python train.py --arch="vit" --model="sound classifier" --dataset="acted Russian speech (Dusha)" --train_examples=26041 --noise_aug=0.01 --time_shift_ms=50 --n_mels=64 --hop_length=320 --input="log_mel" --spec_augment=false --win_length=512 --targets=["emotion"] --num_classes=4 --norm="layernorm" --norm_position="pre" --hidden_act="gelu" --mlp_ratio=6 --head_dim=48 --fused_qkv=true --bias="none" --qk_norm=false --parallel_block=false --inner_norm=false --drop_path=0.1 --patch_size=[64, 4] --layers=14 --width=256 --positions="conv" --pooling="class_token" --register_tokens=2 --loss="binary_cross_entropy" --init="lecun_normal" --residual_init="none" --optimizer="adamw" --learning_rate=0.0012 --beta1=0.9 --beta2=0.999 --eps=1e-10 --max_grad_norm=1.0 --gradient_centralization=true --ema_decay=0.995 --max_steps=10100 --batch_size=384 --epochs=148.9 --lr_schedule="cosine" --final_lr_fraction=0.1 --warmup_steps=500 --weight_decay=0.0
Rows from block 8, named by matrix and row number. Rows with one number belong to one neuron. Each number is 128 + 24 x the weight over its row's rms, rounded and kept within 0 to 255. All counts start at 0. Numbers have three digits each. After the name is the row's rms in percent of the matrix's.
# fc1: MLP up (model.blocks.8.mlp.fc1.weight, 1536x256), inputs 128-255
# fc2: MLP down (model.blocks.8.mlp.fc2.weight, 256x1536, transposed), outputs 128-255
fc1.307 103:133109142104149102120110136134125126162156133120134162182156136096146083142127125119139136138111172128126122142134145122120131147164146115117093129121128119156110159093141103134132151139171149117092179124125182085124122122109143076092152113110107103154162127148128150158134129136154114093109119165114131135145156158135100126140079138108148129138150086105140125105114118157121122138132
fc2.307 085:112127118125051171098105125132131119128146143132145150180121136085124149099061109167120157112115117151138115110114113087118136103133161134141142118150160104118161155120115095167145137162098159112135135170137132116110111150167090097125108091106139151073097117128131110119124083146121135135119120152134148119124116108087159129134124131107113145124138146110130146150129179141097118115172
fc1.308 102:110101126140154144147122124165151131080130143160120113145133148148097142130124131092125146140130164097072083152138116140095086148199126149153136109122086136152126136124127136135138163141135154115140145121116094123176143118146129111096110130097123155131131179082137132164112133129134109122127107196091176101110172140162130109077107133162176109106141099067122137112108147163141133148112
fc2.308 086:172065097149112195144139138147147134153128148110133121228097121122095132076080092140112139100150154108139129124121095091133114156124163176144175145140128130130111179111130102124111144161142140131116100162105144147112153162132120096120095124121126135137099114110111104153137112175092158099141115152152140112136142147115114141138136145114104171109109171125124141117099131109110157136138
fc1.309 112:179120182153131126121081136136161094109135168077114147164107096110087171110104107101145110098179137082100100162157128122132121120130152101104112126117132109104133130108131099178137104159143147126113108176137134131142154145135127120110125131143155135123110156138147105165134110134134137123085116121113150121095101115117126157153142155166135144113148157165131157141127143191059151165138
fc2.309 104:130104141106104094127067123104075137117139154096160099139133128111127079099167137144121092128172143166092163165155110152149099164158118120154124108107144150132134162063116158115111148119114103152134106147137195106135125128116103079132135114138135123128136132172153079159111155127138096106117153125141172128122136136154120122136103076147130144139150106189095121135095121126156090096134
fc1.310 115:137149123087099117144120130095099106163118169152150148116125127151167107139126117146129119147149126145129140128133155141111125136140137119144150114099148118146095119162061109113128144118146167080117124112159152140084116123114153138157129130105114099126077094129129144134167126131120111095160165174166182139106135147128103142172138162121123127146113123118121122125159134156121169160141
fc2.310 142:102102153146136125111106110167123123095101087141102115115125128111124151138169134094124118137135165118124118157147161090141165156128125141154110091090135155090133139123109102151085139132115121171130130161133131091174146148156088135139151105127102137145165136123112127148123140118150142152128128124138120112171162103140073108104118114089134152148134110143135099140110106141155137107150
fc1.311 097:112165155139155139093149188129136123131112089105123100121167130101108137109114172150149125130108125114120097155124102115144129119113120148124149083110157121121111114085114095128053160110170176079124172130136147133104118103141132107118117122140105135136165152122111158126136096120117124124114099140093156139105155117088091113116130111112135101140134148146144096178150173117114104161167
fc2.311 107:115150147144082144141128170117142150140126150139105141133098110132130105098155137129133141139153119134142178145118100095150045137130134091155158125155139150150131144136077101150114153160137136120128160120130129119121077166076182131115150130174108148112151156163131096090159099103137112148125113129130168143160122124165150122129100127166089145117145130120129164130161139181117141128130
fc1.312 107:095144155173109184137091096139125109142106099140167161144107150138158125145155117095107122117108141097149155130116110113124126125146116103139147182143122130124122121102131116101165108139139198106130133059147179099128108190113158107127114068114117103132115100124101142162125085146105121097122148165132135118144132183143148124105131127138111135152130104139092150129105138174169181116123
fc2.312 100:119127114120138100148174097108078148132096128116143140172112134089115127167131139105115134178116159149107134149130148134120097099163123139099127110103101166139104139074135169104137162112139108166119106147136127132144128109170112083143149110065139112142143098099097127163124142117110121138154131139139146097096154153156103112119156179091121103129198146121130117150122110121148121155137
fc1.313 113:113081126104112127137156132123133087138154127118160144132092119101116134129142120120116097156134147112131122111130137078114126129136139116140108113181125110147132162135073149096131064168120147163115107144105106133115089111053135125180090148093113110114122172127114109148156151148080141091122122181130147180122103166093168143166129142149128115167118138111090145084144150111119091113151
fc2.313 136:114111126137130109113148128120139135106156142125131145141131107101100143166143133094092128149176111151119126132139150124147149165141158106134118125116143175133140123118115143100123125113094095167117143153109110176136107119129145121134110134119098129169138129111154078181114128134098164148121098115064150137131126124152119180142122153110136130115137087148112081091102152098127133111109
fc1.314 085:186131094123109152145150102130126104099139114170154147169143142130166102101120149163122163137136194122130162111175062106098106110135118082152113134125177114150137142127159143143122109165108168135121120132143093093107162132144123173144124136109136090140163102129135097087107131136069132080161114150096114135129143127158125118143149122090099126123148102132145148156145084171135155104147
fc2.314 077:110132145155146083139127138132139086151102118100137147123111166105128095137100088117154124114158116132140114107118133097165152133123099127129145100107111150088128123143120145148119138115130130130124085135152146125152148085136041132131143137131161105103143164121137129127145142121130155070115137081118139117093153085106133137140162138169133128136119169136188102156125099100137162125134
fc1.315 089:137130112110088128113105130126104155150095117077105086132124114100139094188107195102128157127122168111121157159134118086157122181121198135128130123110096082120131146133104102148133136138130129105131123075092132165104146157110128136129146131148101132144126110165118113148125136149144092079112116124132194129126140128095101122128113132130143146107181098134099133146125148135123170185119
fc2.315 078:150127133131089131140146144120157133140106115131133120161160159151092149124083116140118122105150117129105138146134125124128125143166143091097082137108095133104134136111128108155153115171117118088131125196127119130108120141143104099123100134095120098149115126160098162128126100140125192088116129105145114111145136113086154123104167154115109167130131150103155120109104124130078169115128
fc1.316 091:145150091130125108112085091155086125101107156080137097142167116100144087151123138112087116138128162153123132161132123132114120134127128181098161146086123149115130156098111109078130134148123099129116131112099160107121126144108165110112072110106103166170163145110049126124109116102126081119139125157155106095097103123144136163105111129117113107085163133133159119106107129151111097112126
fc2.316 079:168152146155163122095120175189159113122143140116106126123108131136135145077132119126150156109141167137144135120153157116142093118095157135102122141132143118128139101136116108132108152104086136137096139152142140108153111111115136135111081141181137138134126180161138096094149120074115188146119070101130146131147140095125151146140116128116157123138111164117132092102120149084138123123108
fc1.317 108:111113108161116103152111105106078116128128110120122119127130114053114132124088149095120170158175154143134106094114105153165143079163128119120160120108141145162106163122106120155127138133115158159129111128175142143168150129076100118117090155147099100103121134145104111162145108160143135138147103120095122067133150138104151129039144144100127132109132134153106151097103107121142116188133
fc2.317 102:130136107130163126142110177142108107153138123126139140096136131153106114139126153119191116109149118163146117097140129132086119146110105081133148144137101107142130084124164131176081092105148123090132154107157105166109109156112133175098158131141116148080117133162100152068162148128145141168155141090112109155180136122124107088129125095105089126128153135112112154127165128173127102145111
fc1.318 104:139137126125086098124117119158095124132155202076115107112185109121144119121120129097136132141163135136138130144100149148123158123116128136174093151159082119146145147127126135079125163149160158089134148103120143144130154158115141143105146120145094139099151109134122161129098121150126111136142097117138125122118135103143114137147096101114178143137144091175144105088097081140133112132114
fc2.318 099:126089096151075131121132152120160128137106133133136190173146111125146165076123129071111137161132099152118184126157142120160174122144135121109127146145167122138152200143070108156107086180109163141144154114117096091138106100113123121117083131150148121118172112173143109163128073100141110165136134092144158110158126115126152127129133086148127119121095144107100153123145103112141125100113
fc1.319 103:112102121159126153117180122121178119136122088112128177133133146125164147098142168081134091115106097081120104127156167082127113148135132131097100056126132128127103129137115126085142148150141166152149137150165113142141166094141148109159157145148112107084124162107091163149147135168153132112144127126118125107123104108121154078102096157133114077134147152087119087103137140130127158165144
fc2.319 108:177144127105096132111133123136103142130165110187125156133120139125107119135107122116131122148124154125104101100134116142162115157147115071105138157128095151113120123137160143104134117095115149112128124140118119145134154097137124153132123171124087140145134108104124167129159116143145132118122132147083081102154123135100110179114110158141096115099138128093176106125172136123096117093180
fc1.320 092:149088092125172074147108148107092146105122124047099164147160131084127154135137118148114121101114136134149119132153100132138182091119130137134137111135136141121157130066141133134120133128129140163169133096135131158135158080182153108127133125113152104118130148116125124136124121098128152102154082097074142112102148123124146098098125155119140089120148178136071143123188141087134146141157
fc2.320 095:125128113115110160113108100132101125134072155133117161052146163158121130084129138165130093110102105125146140081139092143111153163126120147116138131141106142142123103146113137151132190142138098107089126150119178123147183128129116121191143119162126133138159117087098139081138093102114090115135130149152115064128136117091110138127127137163150125126152134112109123131145112125103136121129
fc1.321 094:177137113124134168129135160103139104112156145089118098121130118140123089097141167129124118124070115118109119124134141120122094108159144107130111140108130097108115123080168142122181147165140141134111123094158147139082104139164116083117099134104155085141107193106103133145084124142184167117169158127142109118124117096142138121090172137188108128135113139128108144177137135182123115147112
fc2.321 078:137150151108128157132152143125133111135105178086143139155141173109153057094104127150189085144128131119102141135161121125079106108127100114140159110128140107095164175121142133120177174097138145106140119141167161110148147171144123083153158136093120111152137102125123148125179165140081131084150111125129126129151121121134128116144164133095137104123121168114121094093138125139143161095159
fc1.322 103:148102169149086164121149123158133143128087124148149141164120125081124118124104102115111133129141114106126101137167088063071130148128171085103139118127126108159108176139118137121160117116139110121127140130112116136120128102099148161098138147097090101123137127157139132133120130135122116107142143182154170105148120171088163088148134151107116129101126108114125121123125126141146136128130
fc2.322 114:120129099142143074144133142178105114139139149093106057094096125115125118122127174126115151129142148149147142091168151138105129168107152096147167140122189139084149112156118148101128172139122120147125161145113148134113137102114142120065109161134156101123171085109170157163103183114090122116108123112088144155121092113159137138122110129090151106112142129165138111132100124151141158116059
fc1.323 101:087128089146164147151147158164154160106146137147159146148171142105092125135137162111104132097132190152084093112164057127153157118151147113145155163131118148124129155086117131121075145133117113121104110139102141154135124145087140129137112131135154119138128105138111143145098086139130094141107127148116146102132142129157144147072111114136111128122125117108132119150179154139120126122113
fc2.323 101:116153113069143121131103181096103092188169108114110107136127107172139098109088118095160168127140119098117121105150063142144115140119090109167159131116145127167123142129137108134117164153120138100156137108117120124156108096143135142141112119137151157101137154168107146077139120149146102112118093129178097124149142090099174108124111107123136123168130116138085094156170133137149126125125
fc1.324 105:141174111132129078114106151159145133088120170120142099113115172096100114137148159135102139168141134158092136141132112090137133150125140109117120119121136097138120150119127106125094122156127146136137119149141094147155137140112150152102114101146158142109099132147082119127147119161151135102096115089131106143123117120135151098113115140142145129101170120153128167114144126146104145118098
fc2.324 092:092122165132110180139125135096134146128159109159139189170157144132154139099120115132160136129148079128146128105096099156105110131121093109152095137161151127171161196131091104163122094163148147117108140118133188142148109206109108118119103105110152139108132106146112118123138091135160122126131118135115091126144118086132133160155130133148138124124146160088151113148101102152154155133148
fc1.325 093:139134148082170136133136099124131121125095110150154093128137154114134140149126127156123131156144136167159116161141107117091178122125113159094155128093114111153150139111127112144121130099126129089095142175125158094130124135139104103136143091129131142129128126129120122149117161130111107142136121122151123143108135165086116137176139128121141123167131167130168110149098106164125112143130
fc2.325 078:157153112096110143075126085145174109148178101155166101131139140167109098138163160113142105125130135140125114174136151124096135140129078102153102158155140107171133129099136122159147115112182127105114117134128160138122084129141122127149109118094183115126076128103114127096136142079099160144126119087120109134101100093118156104157128087120119148090145172113140103146109118129126108138096
fc1.326 097:124138114112099121119156110164160099104196135107091120165133115107117106164088107103108130151108174119115092123129133103124109154137127117124096162115090119166106145092149076115107117116160127119149119093117170123103135115113121135160165144064090129133127150178155147120134101105173139080134116135112102075131128130110101110081161161140156110113152095079099114113155118135104095156132
fc2.326 083:118125114150113153104112134125160139162151110139166117156129171105135137110124118171101089118107133129127132160134146123142194137148145103130103136116109153133149133129097112126138173167110134114155115164130117132107147156153128115152140114087162121097129128151077150145130105130126138104154085134176108112133116143135161134121101141087091168118101163151107104135127123129124145119149
fc1.327 088:152123163134145113097138125086111132113168141152151146104118159114127154151119142125100120109115136151111149153167120135134123103124144120134080096131119131119135158086114095134138154121115141118113169125156188143105172123104113162102126159085103100133147084128114154155101109141126173125158129090145094119149141154124132140153119108161135165098098103144046083144116149159123127130136
fc2.327 080:104120156137167092086105118140196123171133168095142134113128104095082122141109135136144114122152112156168097122114131142099144136110125135133124120112145145070142148157137100104138077117121176125145120162145129159113093090131142119113096109155148112095145122140138132068138128159092128117160130114102145115136135118101112116101149165124105115119124135084145140114077098098127161140179
fc1.328 105:104073130110164147126131158137171140090129085139128163160147127100087143103107129096139123094108186142124150179105131159111152156128153139098123146115148140135128096082126127156137108111112163127134127138146093130192138097121134127125134127113093155117120133134105144103122068131162147105108132114156113111156123140141129076087130121123149142141174073113127134117135159115127117196110
fc2.328 108:112145112117173147120123177135138141128133149137092112184157162094107092102100133115138133102115107153109137145124096137136105120136141085130112169145140143129125169117119120177111108166155176115105138141146110154131155165089178130100117148094158099135122160132113098141131119124176082110115091126135105114138131145113154141116101159112155161141149164089083134120147122127120103134143
fc1.329 080:136100173113156092103117100191100143113136164153121150117122134158174094123117170136127125100110100135148071082146082142078146139175186130125144097160157101160145098106101148107138093148123136125148118100145097134098138138143176120148139137104134121148150153094157130101104145138114100102115095171095161141162115111126126127132152159067140113099150106144112120132134120150103134143094
fc2.329 079:120142108111154115125143103159114128099105139149095108113095127113170125106102123139139134072156140097116099084115145143130134135122123135126181116125138113127136143128133176104113120083107147129139120145100127111144150083131101149120147117123070140104126110076131168103121099121112139090139121138124126160105137100147110106100105097155151158149083084097147117100103110130137134125126
fc1.330 105:137117153125130190132114101113091110110096089103141107139114154095126147135092125132127103167072145110083107126131110140097152120144113134120120143106087156102121119117147110106117157075138114118140175123144123178122165140108136108114120088115125153136112134096142125140140135185116099128160120124118158149075154172147151083095148121147133182135137126121146121156128089141105150127155
fc2.330 089:131123097135101110115135132097149143163124166109089149145146093140150127106122113147138124079117076122085143122096135131135120137140107117167134127134117138097171162153123088162112229120171129111129160106121064107128098124129130154135112120121112162134094140137123158132102128124138116128136136136114138149173123130134110172111099140105142131101095099150079133123097131147127153095109
fc1.331 086:141127072123112101145162082143142159127112145118149145113146096115129160153097129100137113136151105117098115098124110136099093137112128134169114121083152138129110121100138100165184097088145127124141155106131122159136178140166131137150138162073095143145129113140127137134164137139115079113110166095109106131097124077093113162125108134156117084167101123125117151163114094128093125115145
fc2.331 077:131140162071108129131118125142117139120097131123135129111098129136126131176137164125178130116096132109124125080136145137127112116109096171150093103157152118077100127119142104166102097140120102146145122137117134126164126166137122156100132115150088117162142136098172153093145119079086161078110119135169091136149120121148115102170156118112112146077111131144127132175106123125115143116160
fc1.332 088:178138144107134138133124083168117099131140114114153100138118136096102116125129166106145128124149144141125095111127129131159121141110147118107078123160098141164129114092116114115116113120137102151128158126109121144143169145136148089114123111107119115133135108115123161150120161152087098128173124142161133137119119146157120153127120171130095102186168142130137109113107171095095151178114
fc2.332 077:097098128082129118076103149154126102110146096128178118149094123155150122098106096105089117126102143115121091160123117104103121133124087147142162118143142164112115168129119113078140164151132155135162104155114155158126107163131084134132116130120158105136148126108110144144102115130121128139118174110168177112077127136103155100156151147133133143135122107128116121153088162160113147122190
fc1.333 095:131122133142120074106132132196188168101128097151120126099184150114113119136101107104111169144112111137131095153146110098110132121149129125150132140156135111161108145106123119117105143164143172137111110126113124161136119122143117090121126164114098088149092112127122117132096114083157079155175139125140153138098144111130101149147118093044137137121129185112182126138129084134137183131112
fc2.333 090:116136102139167111100132134135134102135154094095143146088123135132110136122118131136136132118144084101130162066157121118094125133110142127124143121141130118083117128134158144125102138101127170107065172145118132093153144090106175197132149171114115106109148094097118145105125130177133126144120069119108141133118122129104160152109130120166134148153112125121177117139107103122078087099123
fc1.334 100:113133152119135123141138139107089157081101157112096097148153091120136084107088140137116176105093135139113104125170151106117119102124120124129143115141112102115136104129152141080124147132136114142137139127150161114106105147107106158102129175105120160122087122125171114154107116144105124138171141112135133174108155129174148114146087162049150154112151116164149134107137115162138134108154
fc2.334 117:112114127141167125135119118174109112112099181106102088091122169126114105117127101116154156126110145138131139109130084131076099128144153145123131100159144129140137116130140112154139124163134151086126075153093151103115135147120162104104111083115118150152150132151124179128109154090140073120146114175196134131122144119125095099121137096141119150130137149131120152152122124116146136107114
fc1.335 090:127162119160131142131134140132123112166096130107182107151106106087127145093132118054109132115136152111127131123104139117147135124129186155090144079126142129142093123081095120148094129122130146133144106158147120142108150111099104123111167117112167158116112116126102188134098121143123149135152134131093151129113152124175101111112160121115135112150141162195113163148124125140113145156094
fc2.335 102:138130119105163167105117114129097081142131137088142098138189146128115108138112129091160108100119153140092144123117100088110137107124132113130116155110113081102106155091146112131132139132155140114123145132136167091116117159140168131103165154096119109110127154122097128121136084157149125119113177110142093126140116132107141086125140143110101116139180122132155116104171078134137128170057
fc1.336 120:167144134145127156116159175120107093107119175151130163104131131132102140154117150130136117113109092140099082109098134142106154113102140154068148168103131171143155123120158131112152111106128144087118123116136099159099136080155102148155147129142161131130121125118132112145100110140138118134125119159082114088106124176132098147108125134139148100136119108118144124144077196143126103148114
fc2.336 116:139156140121146160163132130150130115140152148093097093136148105142141140115137144138109157085102130086157083135093129112117077129125118129133082103161118106117157119132173133149106147127153164129123162152110157107107156167095148111126135134116132123123106145147130159102126127122162138159139166099121093146137134116128167155136111153126103111120179130127137148134133086144136131113120
fc1.337 099:144100157154160141161136077109100124125147116176112135183135121119098123151184129143119115155152140139165146159120137101145103158181091136125098149137115165115110147169168104143162112081135126118118121117145128150140131160119100115132121127148128099125134133132108124071144096102129148108102161109081133153152121147154120139102093147111166168125118084132167138112131114137161126096125
fc2.337 109:125117169117123081152137159117110123113123100113162155159128083098115104140139131144153121123134166147143106128136114132154146141191149122110156109121128124072150121153111162117114104125132129192112108102126144106125164146180087110110168085132117100141109134130150172147153117113100109094125152117126146140070148157110138112143137137144098116127111116138202117128098107094134132086174
fc1.338 104:120136159124192107117063143139079140150105118129141116155125142116078105085185103118110078119116144156148139170151102165061147115118132147132108123094130126124119120157169108153126133151110118045120128117092112106131136150082153121156116101155152155124085166156161146149118144132113126071120158137111124158151126155126114147149126099160111139139118103118140135132114106142137125155130
fc2.338 119:105144151138115154113117155122166120115142122125156127116154090134159127114148147078106110118090133157071167186101118122136137082127136183101124120106137075123133139102101161145097090122122125164105158130125137106096173176135146086169128071138142099142132145114109116162127104130107100164116149114130127121144161120124169121162157117110130152134125138108136131127138124147152172114141
fc1.339 100:119136102112152158117145106152127128099137149086124102158159161106057128116133125092115164125099188108107090144102075144147145109150138088094141160129120168134145124128130086131140180146164118073104142143137114145108119127125107111153121159092158181156132104118153189112133115132165085124078101151135115130067143160110108144107144157169103145093132158104142116132143145161145131152118
fc2.339 091:143133147116129120137138162099167126146108107105114067186135141128161107128150126125114166125119124100123114151119094119155157124134157085144136137103127132111159112118143151122106124127095199070184147149067115103116092157117128148138112103097124093145130133150136128170102100141140105133119109142160147126140069096128161124143144107114116137126094121121156138142127129086113165124128
fc1.340 093:133143118159122151112192162132156163151099152127102148098162142125124121120098137112089138089105140092157088094118100114150098087117085114131102132172134080122145124117153198125131111090134125135127124131121114157156144154119180142105142148092117085092110106159118159145124153163123140122160130154108092115162170147129129104113138112139102111143155126106148153128112126156145118146146
fc2.340 103:133154135070131135123111088128124125098106158117124062138084156119153151136171130135146194138124125143128117150123133175142180123132105129150139125137116160131095080119124131162136090125119138131150124135090122105138125125152118144151099082138155100146114167134132096120092134092165117122152143106129134118139147116166128166113078152127131148163130121172130118092114100142116157109120
fc1.341 090:083150131097125146179165113139114139108121119132150111145140153133137127087068136183183128098148119115131103126110132178144093117126118079130164099120133143122150126123153131147161119148139150135119096137108113159139156125105131114133101113098101123155107153113115109168148130194133106090157151157124160114111157103135086114131120173135115125150167076108154112136124125119133110136126
fc2.341 098:151148119140118159124144090131102078139122111120155080164082105153130114129132154143114124111133088109143109093113145132093089131071155169143131117167102128143137062147161151196116168111111118151138134130144134112147169111132148142133166112175130132122109147130132157106120181122123125123154127054133126165120129119169142121189107120135112137104148146170197101145159123167103097133097
fc1.342 087:113140118124139146114100091151128132137114164115111108103134141093147106078125138139077155151142145090114126151083121161118127138162148131091145141095114101073102126143135134081142128136180122154142102167086108144161116122087149093129137138125123096170118165110138135126165126125172138134096100165114124131113105135115106101154136090145100155162177085149129155125130134131135164104141
fc2.342 074:130066138143167157121096121091137082151142115106120133127151122123144103133105127141116135112128112099127129125137124111153143156096126116098147146132148116130127137123134151114163135129109151131126154138153163164080124142112136100143107099130102108125121101119152088127171121089124119148095086117146152116148144122146137137089145096113135092146113123058092179102117116167135100148163
fc1.343 083:129143141143141133159140127120121118130116105089135122128187111115148094077125112133058184154145149151110122106115086107129153142171102122131116136145105109124110186121150138108127113138154119140154128158066117154176113132096152159153120127114159125129166152137111107134098106094116154137105096141154117113139112125111130111130135126157106132097143092141142147130130125149137084146103
fc2.343 071:144122179113125149097128159102103103121111137131157101086140141128113099141130151169106127119191132096092122133153128158124113132109077130166083144169120119144126168170087103159133126168086125117170139144131139162105113128110155114095088119165145134099118197129108103135136118143135144131145138134153150133145148168114136142155137095141088150164086151127113137087084150129133113116120
fc1.344 095:106142089134125152126097141157143131114079142094120108133108123115160131117121195114116148111112157162121123161095165127103132122103119101084111133143131097142046159100118114148112129141105115128147148131110125102165137114099129114103179103104100083127145174127128140156148100117158111148101160131122143160106087151151175132174158119123133108182160171120101113107173136124070139128106
fc2.344 094:130064139114163078066139145119122122117121151174161135129140095147087126143176149155107144121140084138121138093141099147084141156109145114111098137149128122149149139131113087116117068135121121122151110111123086101136132142089129178125118125123122141092143155118103141105120142094149109101104112121181090129114130127147130114116153067103149169103105130155147094122100135111085116099121
fc1.345 098:162083099096122152142130096162118111097165165118140099140145142150105146128126168097119105118136169098092130121148113138103124148171142114113136108107080128123123114104136110139102146116148136132098126141125077087122089137165178110109088143111117125179187098154120129116084119109132105107118131084121072119141107105136131084091136125096147131149172123107113098088112132133130145123135
fc2.345 083:092106128151100142109093117091095108148107124170133116150175168139113150150107127133128110121119108124146170146112098109125107097138146157154151133130150183115132125116107143110101123118151141082173163140142149141125127146125100111149130098134116119165131124135135165139127101126087134121088112113120134106160171164124174189118139100135139154146091140123141136111074136139119172107123
fc1.346 108:139146124121122129109118091130068166086119169134101153084115122121118067116155102101118135128115143157105105144172146100109105169135146164143143130135084146150121152140064146113148128112132153123163129107122148108101131165123149088158122103143102119163147115128112116085080109099147121135165139123149135109145131139159086131162118103081140153133166135137094098118120147102154127135128
fc2.346 085:127111135141117104126132178122193081111139103127180172148097160146098127103128112127142112082147097147136126156099137124139132133097130121166134136145135089127135153109098139155097116145142154125067114150131108165105126083129129171094107138154120092133111132153108132152146107141135106127139108065131129124132166151116139110126151112134143157127091161125139133051097113125097123125170
fc1.347 131:162109134149102120088102114177176147104152151106076130122072136111109153085115119154127152099139117168108133153169130107159125112118149081147106144151126129141144136148153106154123129139088120107113129137114088121143095133077148134109066122144129153175097160138117109140132128119128164150117088105122130126136108114114151126125119157150088166141134133076121129121150134162108112119100
fc2.347 170:112118076137121155160166144124125093189111142134153140067124136159149126164141173134099114149132119107165147121126136079128127098103083143126141117110133100138086161141096123133133109136123116154140143103148136127152154138125123131125159142208138098099138120140089133107132137128122135135144139136131103109147152107123150118118133106112118087152130131139132133143152135152117136155114
fc1.348 090:152156135128115143129159138131140106128103100104118112181126151129123129138120132126150105152097158120128113083126116126136103128147143135206106139132129116102138121115116114093144138140151133101123128120131106164117157183143120095120090102108189076141134114102139116139163124148141124158163112134193093125125093087171155078104122159161130123120169143125073115123125120111145147098113
fc2.348 088:162152150143116161144113165139135098140116150122137121132113090149171130113115095129097134148123113123119140124135134080110155139120134108179136165110113117079112119169076119156112121137152177127136172148100127128144138135151168153158149165085121136095132117126123151126155112140140174092142145120129136148138139145140136158124158125139085150131116162104139115182128101104110151131170
fc1.349 125:176126120152135115142111154120132156142144116135138160157117125115107113160093142126140136156131136121099148133131094100090107140135145113119130134107125096147086159145163094118188118138146135118110138133131132170102145139132159117108131137106111107157155126129119119153136118136153178097147121177158153114089095129108105160141179148143112114166132135087114137108118095189152150165127
fc2.349 139:092126194150175146113119093135131112087105112122148157121153103122091152141156086094094123115108125127099137141068144152105182082124149116086091146119128137076160101133135140141110082109145114111106132143085155092139153076126144137120150083139144125153099137124109116158135115135151114136103133112071147130129141136160118108110092097135151167129145112173150105154121116089146136130133
fc1.350 100:114141107114161127167125138137123161114102103155141132171091144164129092126180076122132165092113121131132088162155122141164140167163175140152151147107125123135125140138128111137116120124152108147135133125127130142177148120142150096137153126129110126096173125100089150112161101105133122133102117103133134125122147121168098129139076132154143102167116081185152116110148127151175133165136
fc2.350 109:132168146120135125160150136157137138138130141108099071162159104116155134138128141131149181125104125141129140107127123133114092141105137103160110141103110096133160141121145123103107120143121171101098139111135110126132091111092172150144124136119123143141099131109130137099110117113167142162118131139140118168113152111161125107155119127105083116102144137125173135179136125146116107115108
fc1.351 100:104136144145185116132112114160150138112127135147137120125159138096111132094106094092115112120152142079083146180163121182116125141142182125135112166132127144106126115122153091143119160146177153086161129144144118160148106122157116092149132134145133135191126182133146113163142144126151105113128139132123168133140126147167134108114124106127156161132110124096096096121156122146120111118107
fc2.351 090:120119123128094187152099145091151142115140166123104095185093163115112129148116089135160104107087099133114106148136128129076128068129160144121087117136154104136178165133138080104110122138151148111116136103116140102104121143129121145147097115118119123148102105156134094125091150148129125174083106138189127123136120146094142108170150083118115138105123139118089126150121148142088101118134
fc1.352 104:160168105117068134080140111103139124128120168123104143122119155109150131133087139108120102124143158145112129152128120178099134134123165114110108152111088151124126130137154133135100121092158175128146145149133141111132146121117108099137117148105116110151115154101159074167146122116117136098124102111101100150151131111133114108143115128140150128109173081143081131124167116145118151146142
fc2.352 079:119091161111159110154096141138160134122120127131131175154148122128147113121144116184123124139103132172103117173166105140121126126130185171097121138141124097098136153125056070146122146142114119109127116084108166114120118179141118156123139132157129106092158119138115141151139135117108137134109082154161132105150123139150112114108130084164123160137146112155126130128127106191137180141158
fc1.353 092:103103120146123114140119161115097163114175136160144101106151117154165132103123123084164128092136134135124125146085082141089141086117122100119154141139135087172121117098132134178125125139097160130111123135140113148077136125114080117095109095109141167105175128125103129146116182163124151096129111131168119139167123129139161098137119115133135196134113095176107154065126129127141139122129
fc2.353 080:109112146146135129140122167101151102118157128094134078105150172186117150150081098178149152115147132122138134134143159096145159117098126123124149149087135121110119098131127165128117156137136101126192160118118090098140133135141140175120144122172153112085148106124137149113126138141115144148140108104101131115149108094119112122106176111115144146095104137100161134164105144131061156115123
fc1.354 090:131122142178189112118140168181130140104105119125088113117098150094108139139136108104115156126163118162132122133117107121130133131123121165128112098100064149128095094089123113155120085095128150159126104126142100157148134131098102102141122140149147096110131112150109122167127165121153147103124112166122130104159183111108138081104163112141106153153134149122129141135099160130116137146090
fc2.354 085:090072120097128129123135157123099138134130141120122125162128162104120100135124109166170091117130128124100158109125124123128157137100159114136078107095163170083153153116107100140140159126131121128130152149090115088151064163121113148148147098069112125097134111149148099113083115152124156109136135109136144139184131144128154132110152158123097124143155135135087138089123118114181121086145
fc1.355 093:128159119077111146090133132115202137126117169094095098107164117152105098122101110128130159159126156164086118132096171133153132160118123108112153127091125157080106095122134150125143138104131130122113102136106119153112161122105138147152175135112142141127134140093159120147151086115094090093096126130131097133140111081090111133145126118127159148115101155135115124094105107133169173177180
fc2.355 095:132131119132115152106094118168096144103127135119117124119116145157091128142135127101116117135128110125114120151110110127140118112141130163104082128138088128158131109112118126099128146096140114150140100180101116106103138083183121141160134114130125147111129123151129120125120098104110142146148123181159114100102131154118140134111124111162132152142125125102162169154136115144151119147124
fc1.356 094:170115140093147073143127123119119109106083166108099086128089107126119145123109168151151129118158125159111131115145088137141128144112122113134149115131130184124160110124108074147107146134102130127143143115096144184106112159093145108143122084140099123136163126167115083123083158124128121095103106112092122121109136097138093140115161114102125085134150139147167120119095094147117123134084
fc2.356 103:126106130115096096107141130135118113095152121165164137101118112162114123160173118174153076107144111174158110105140118107149146121143096150151123156163112084190126158139160156144113101120113138124125106064133139139110135097138102129150157120169110132116126199151163119113111149089103127123141115141163149139137117100121129083164138131134108097103102111105116125146121152108112123101126
fc1.357 088:162126136121127145144132137166104121134137160178117118176129135105147150148128158149159119115101142126120081100122150097110098136119152128099092094146135113164087133141180108137198107075100153092125148127113119125114104110132140094118146147111133073122164139132096162116110142202109112149136135118122133130144078110149116142153110119058130138111192141105149153145152098124095144180136
fc2.357 080:147118113150082118168130133128128139141145153142096158122146140086110118089084114132163157161150132111105103091147133121116127183117148114109139113153191124077154095116150139143147140100140091155144125140109113169140150080128112118137095109107115156122174127126149129091159169111138133139093133166183148112127134108148142148119175091122107102140116117133132126168101143137117130097117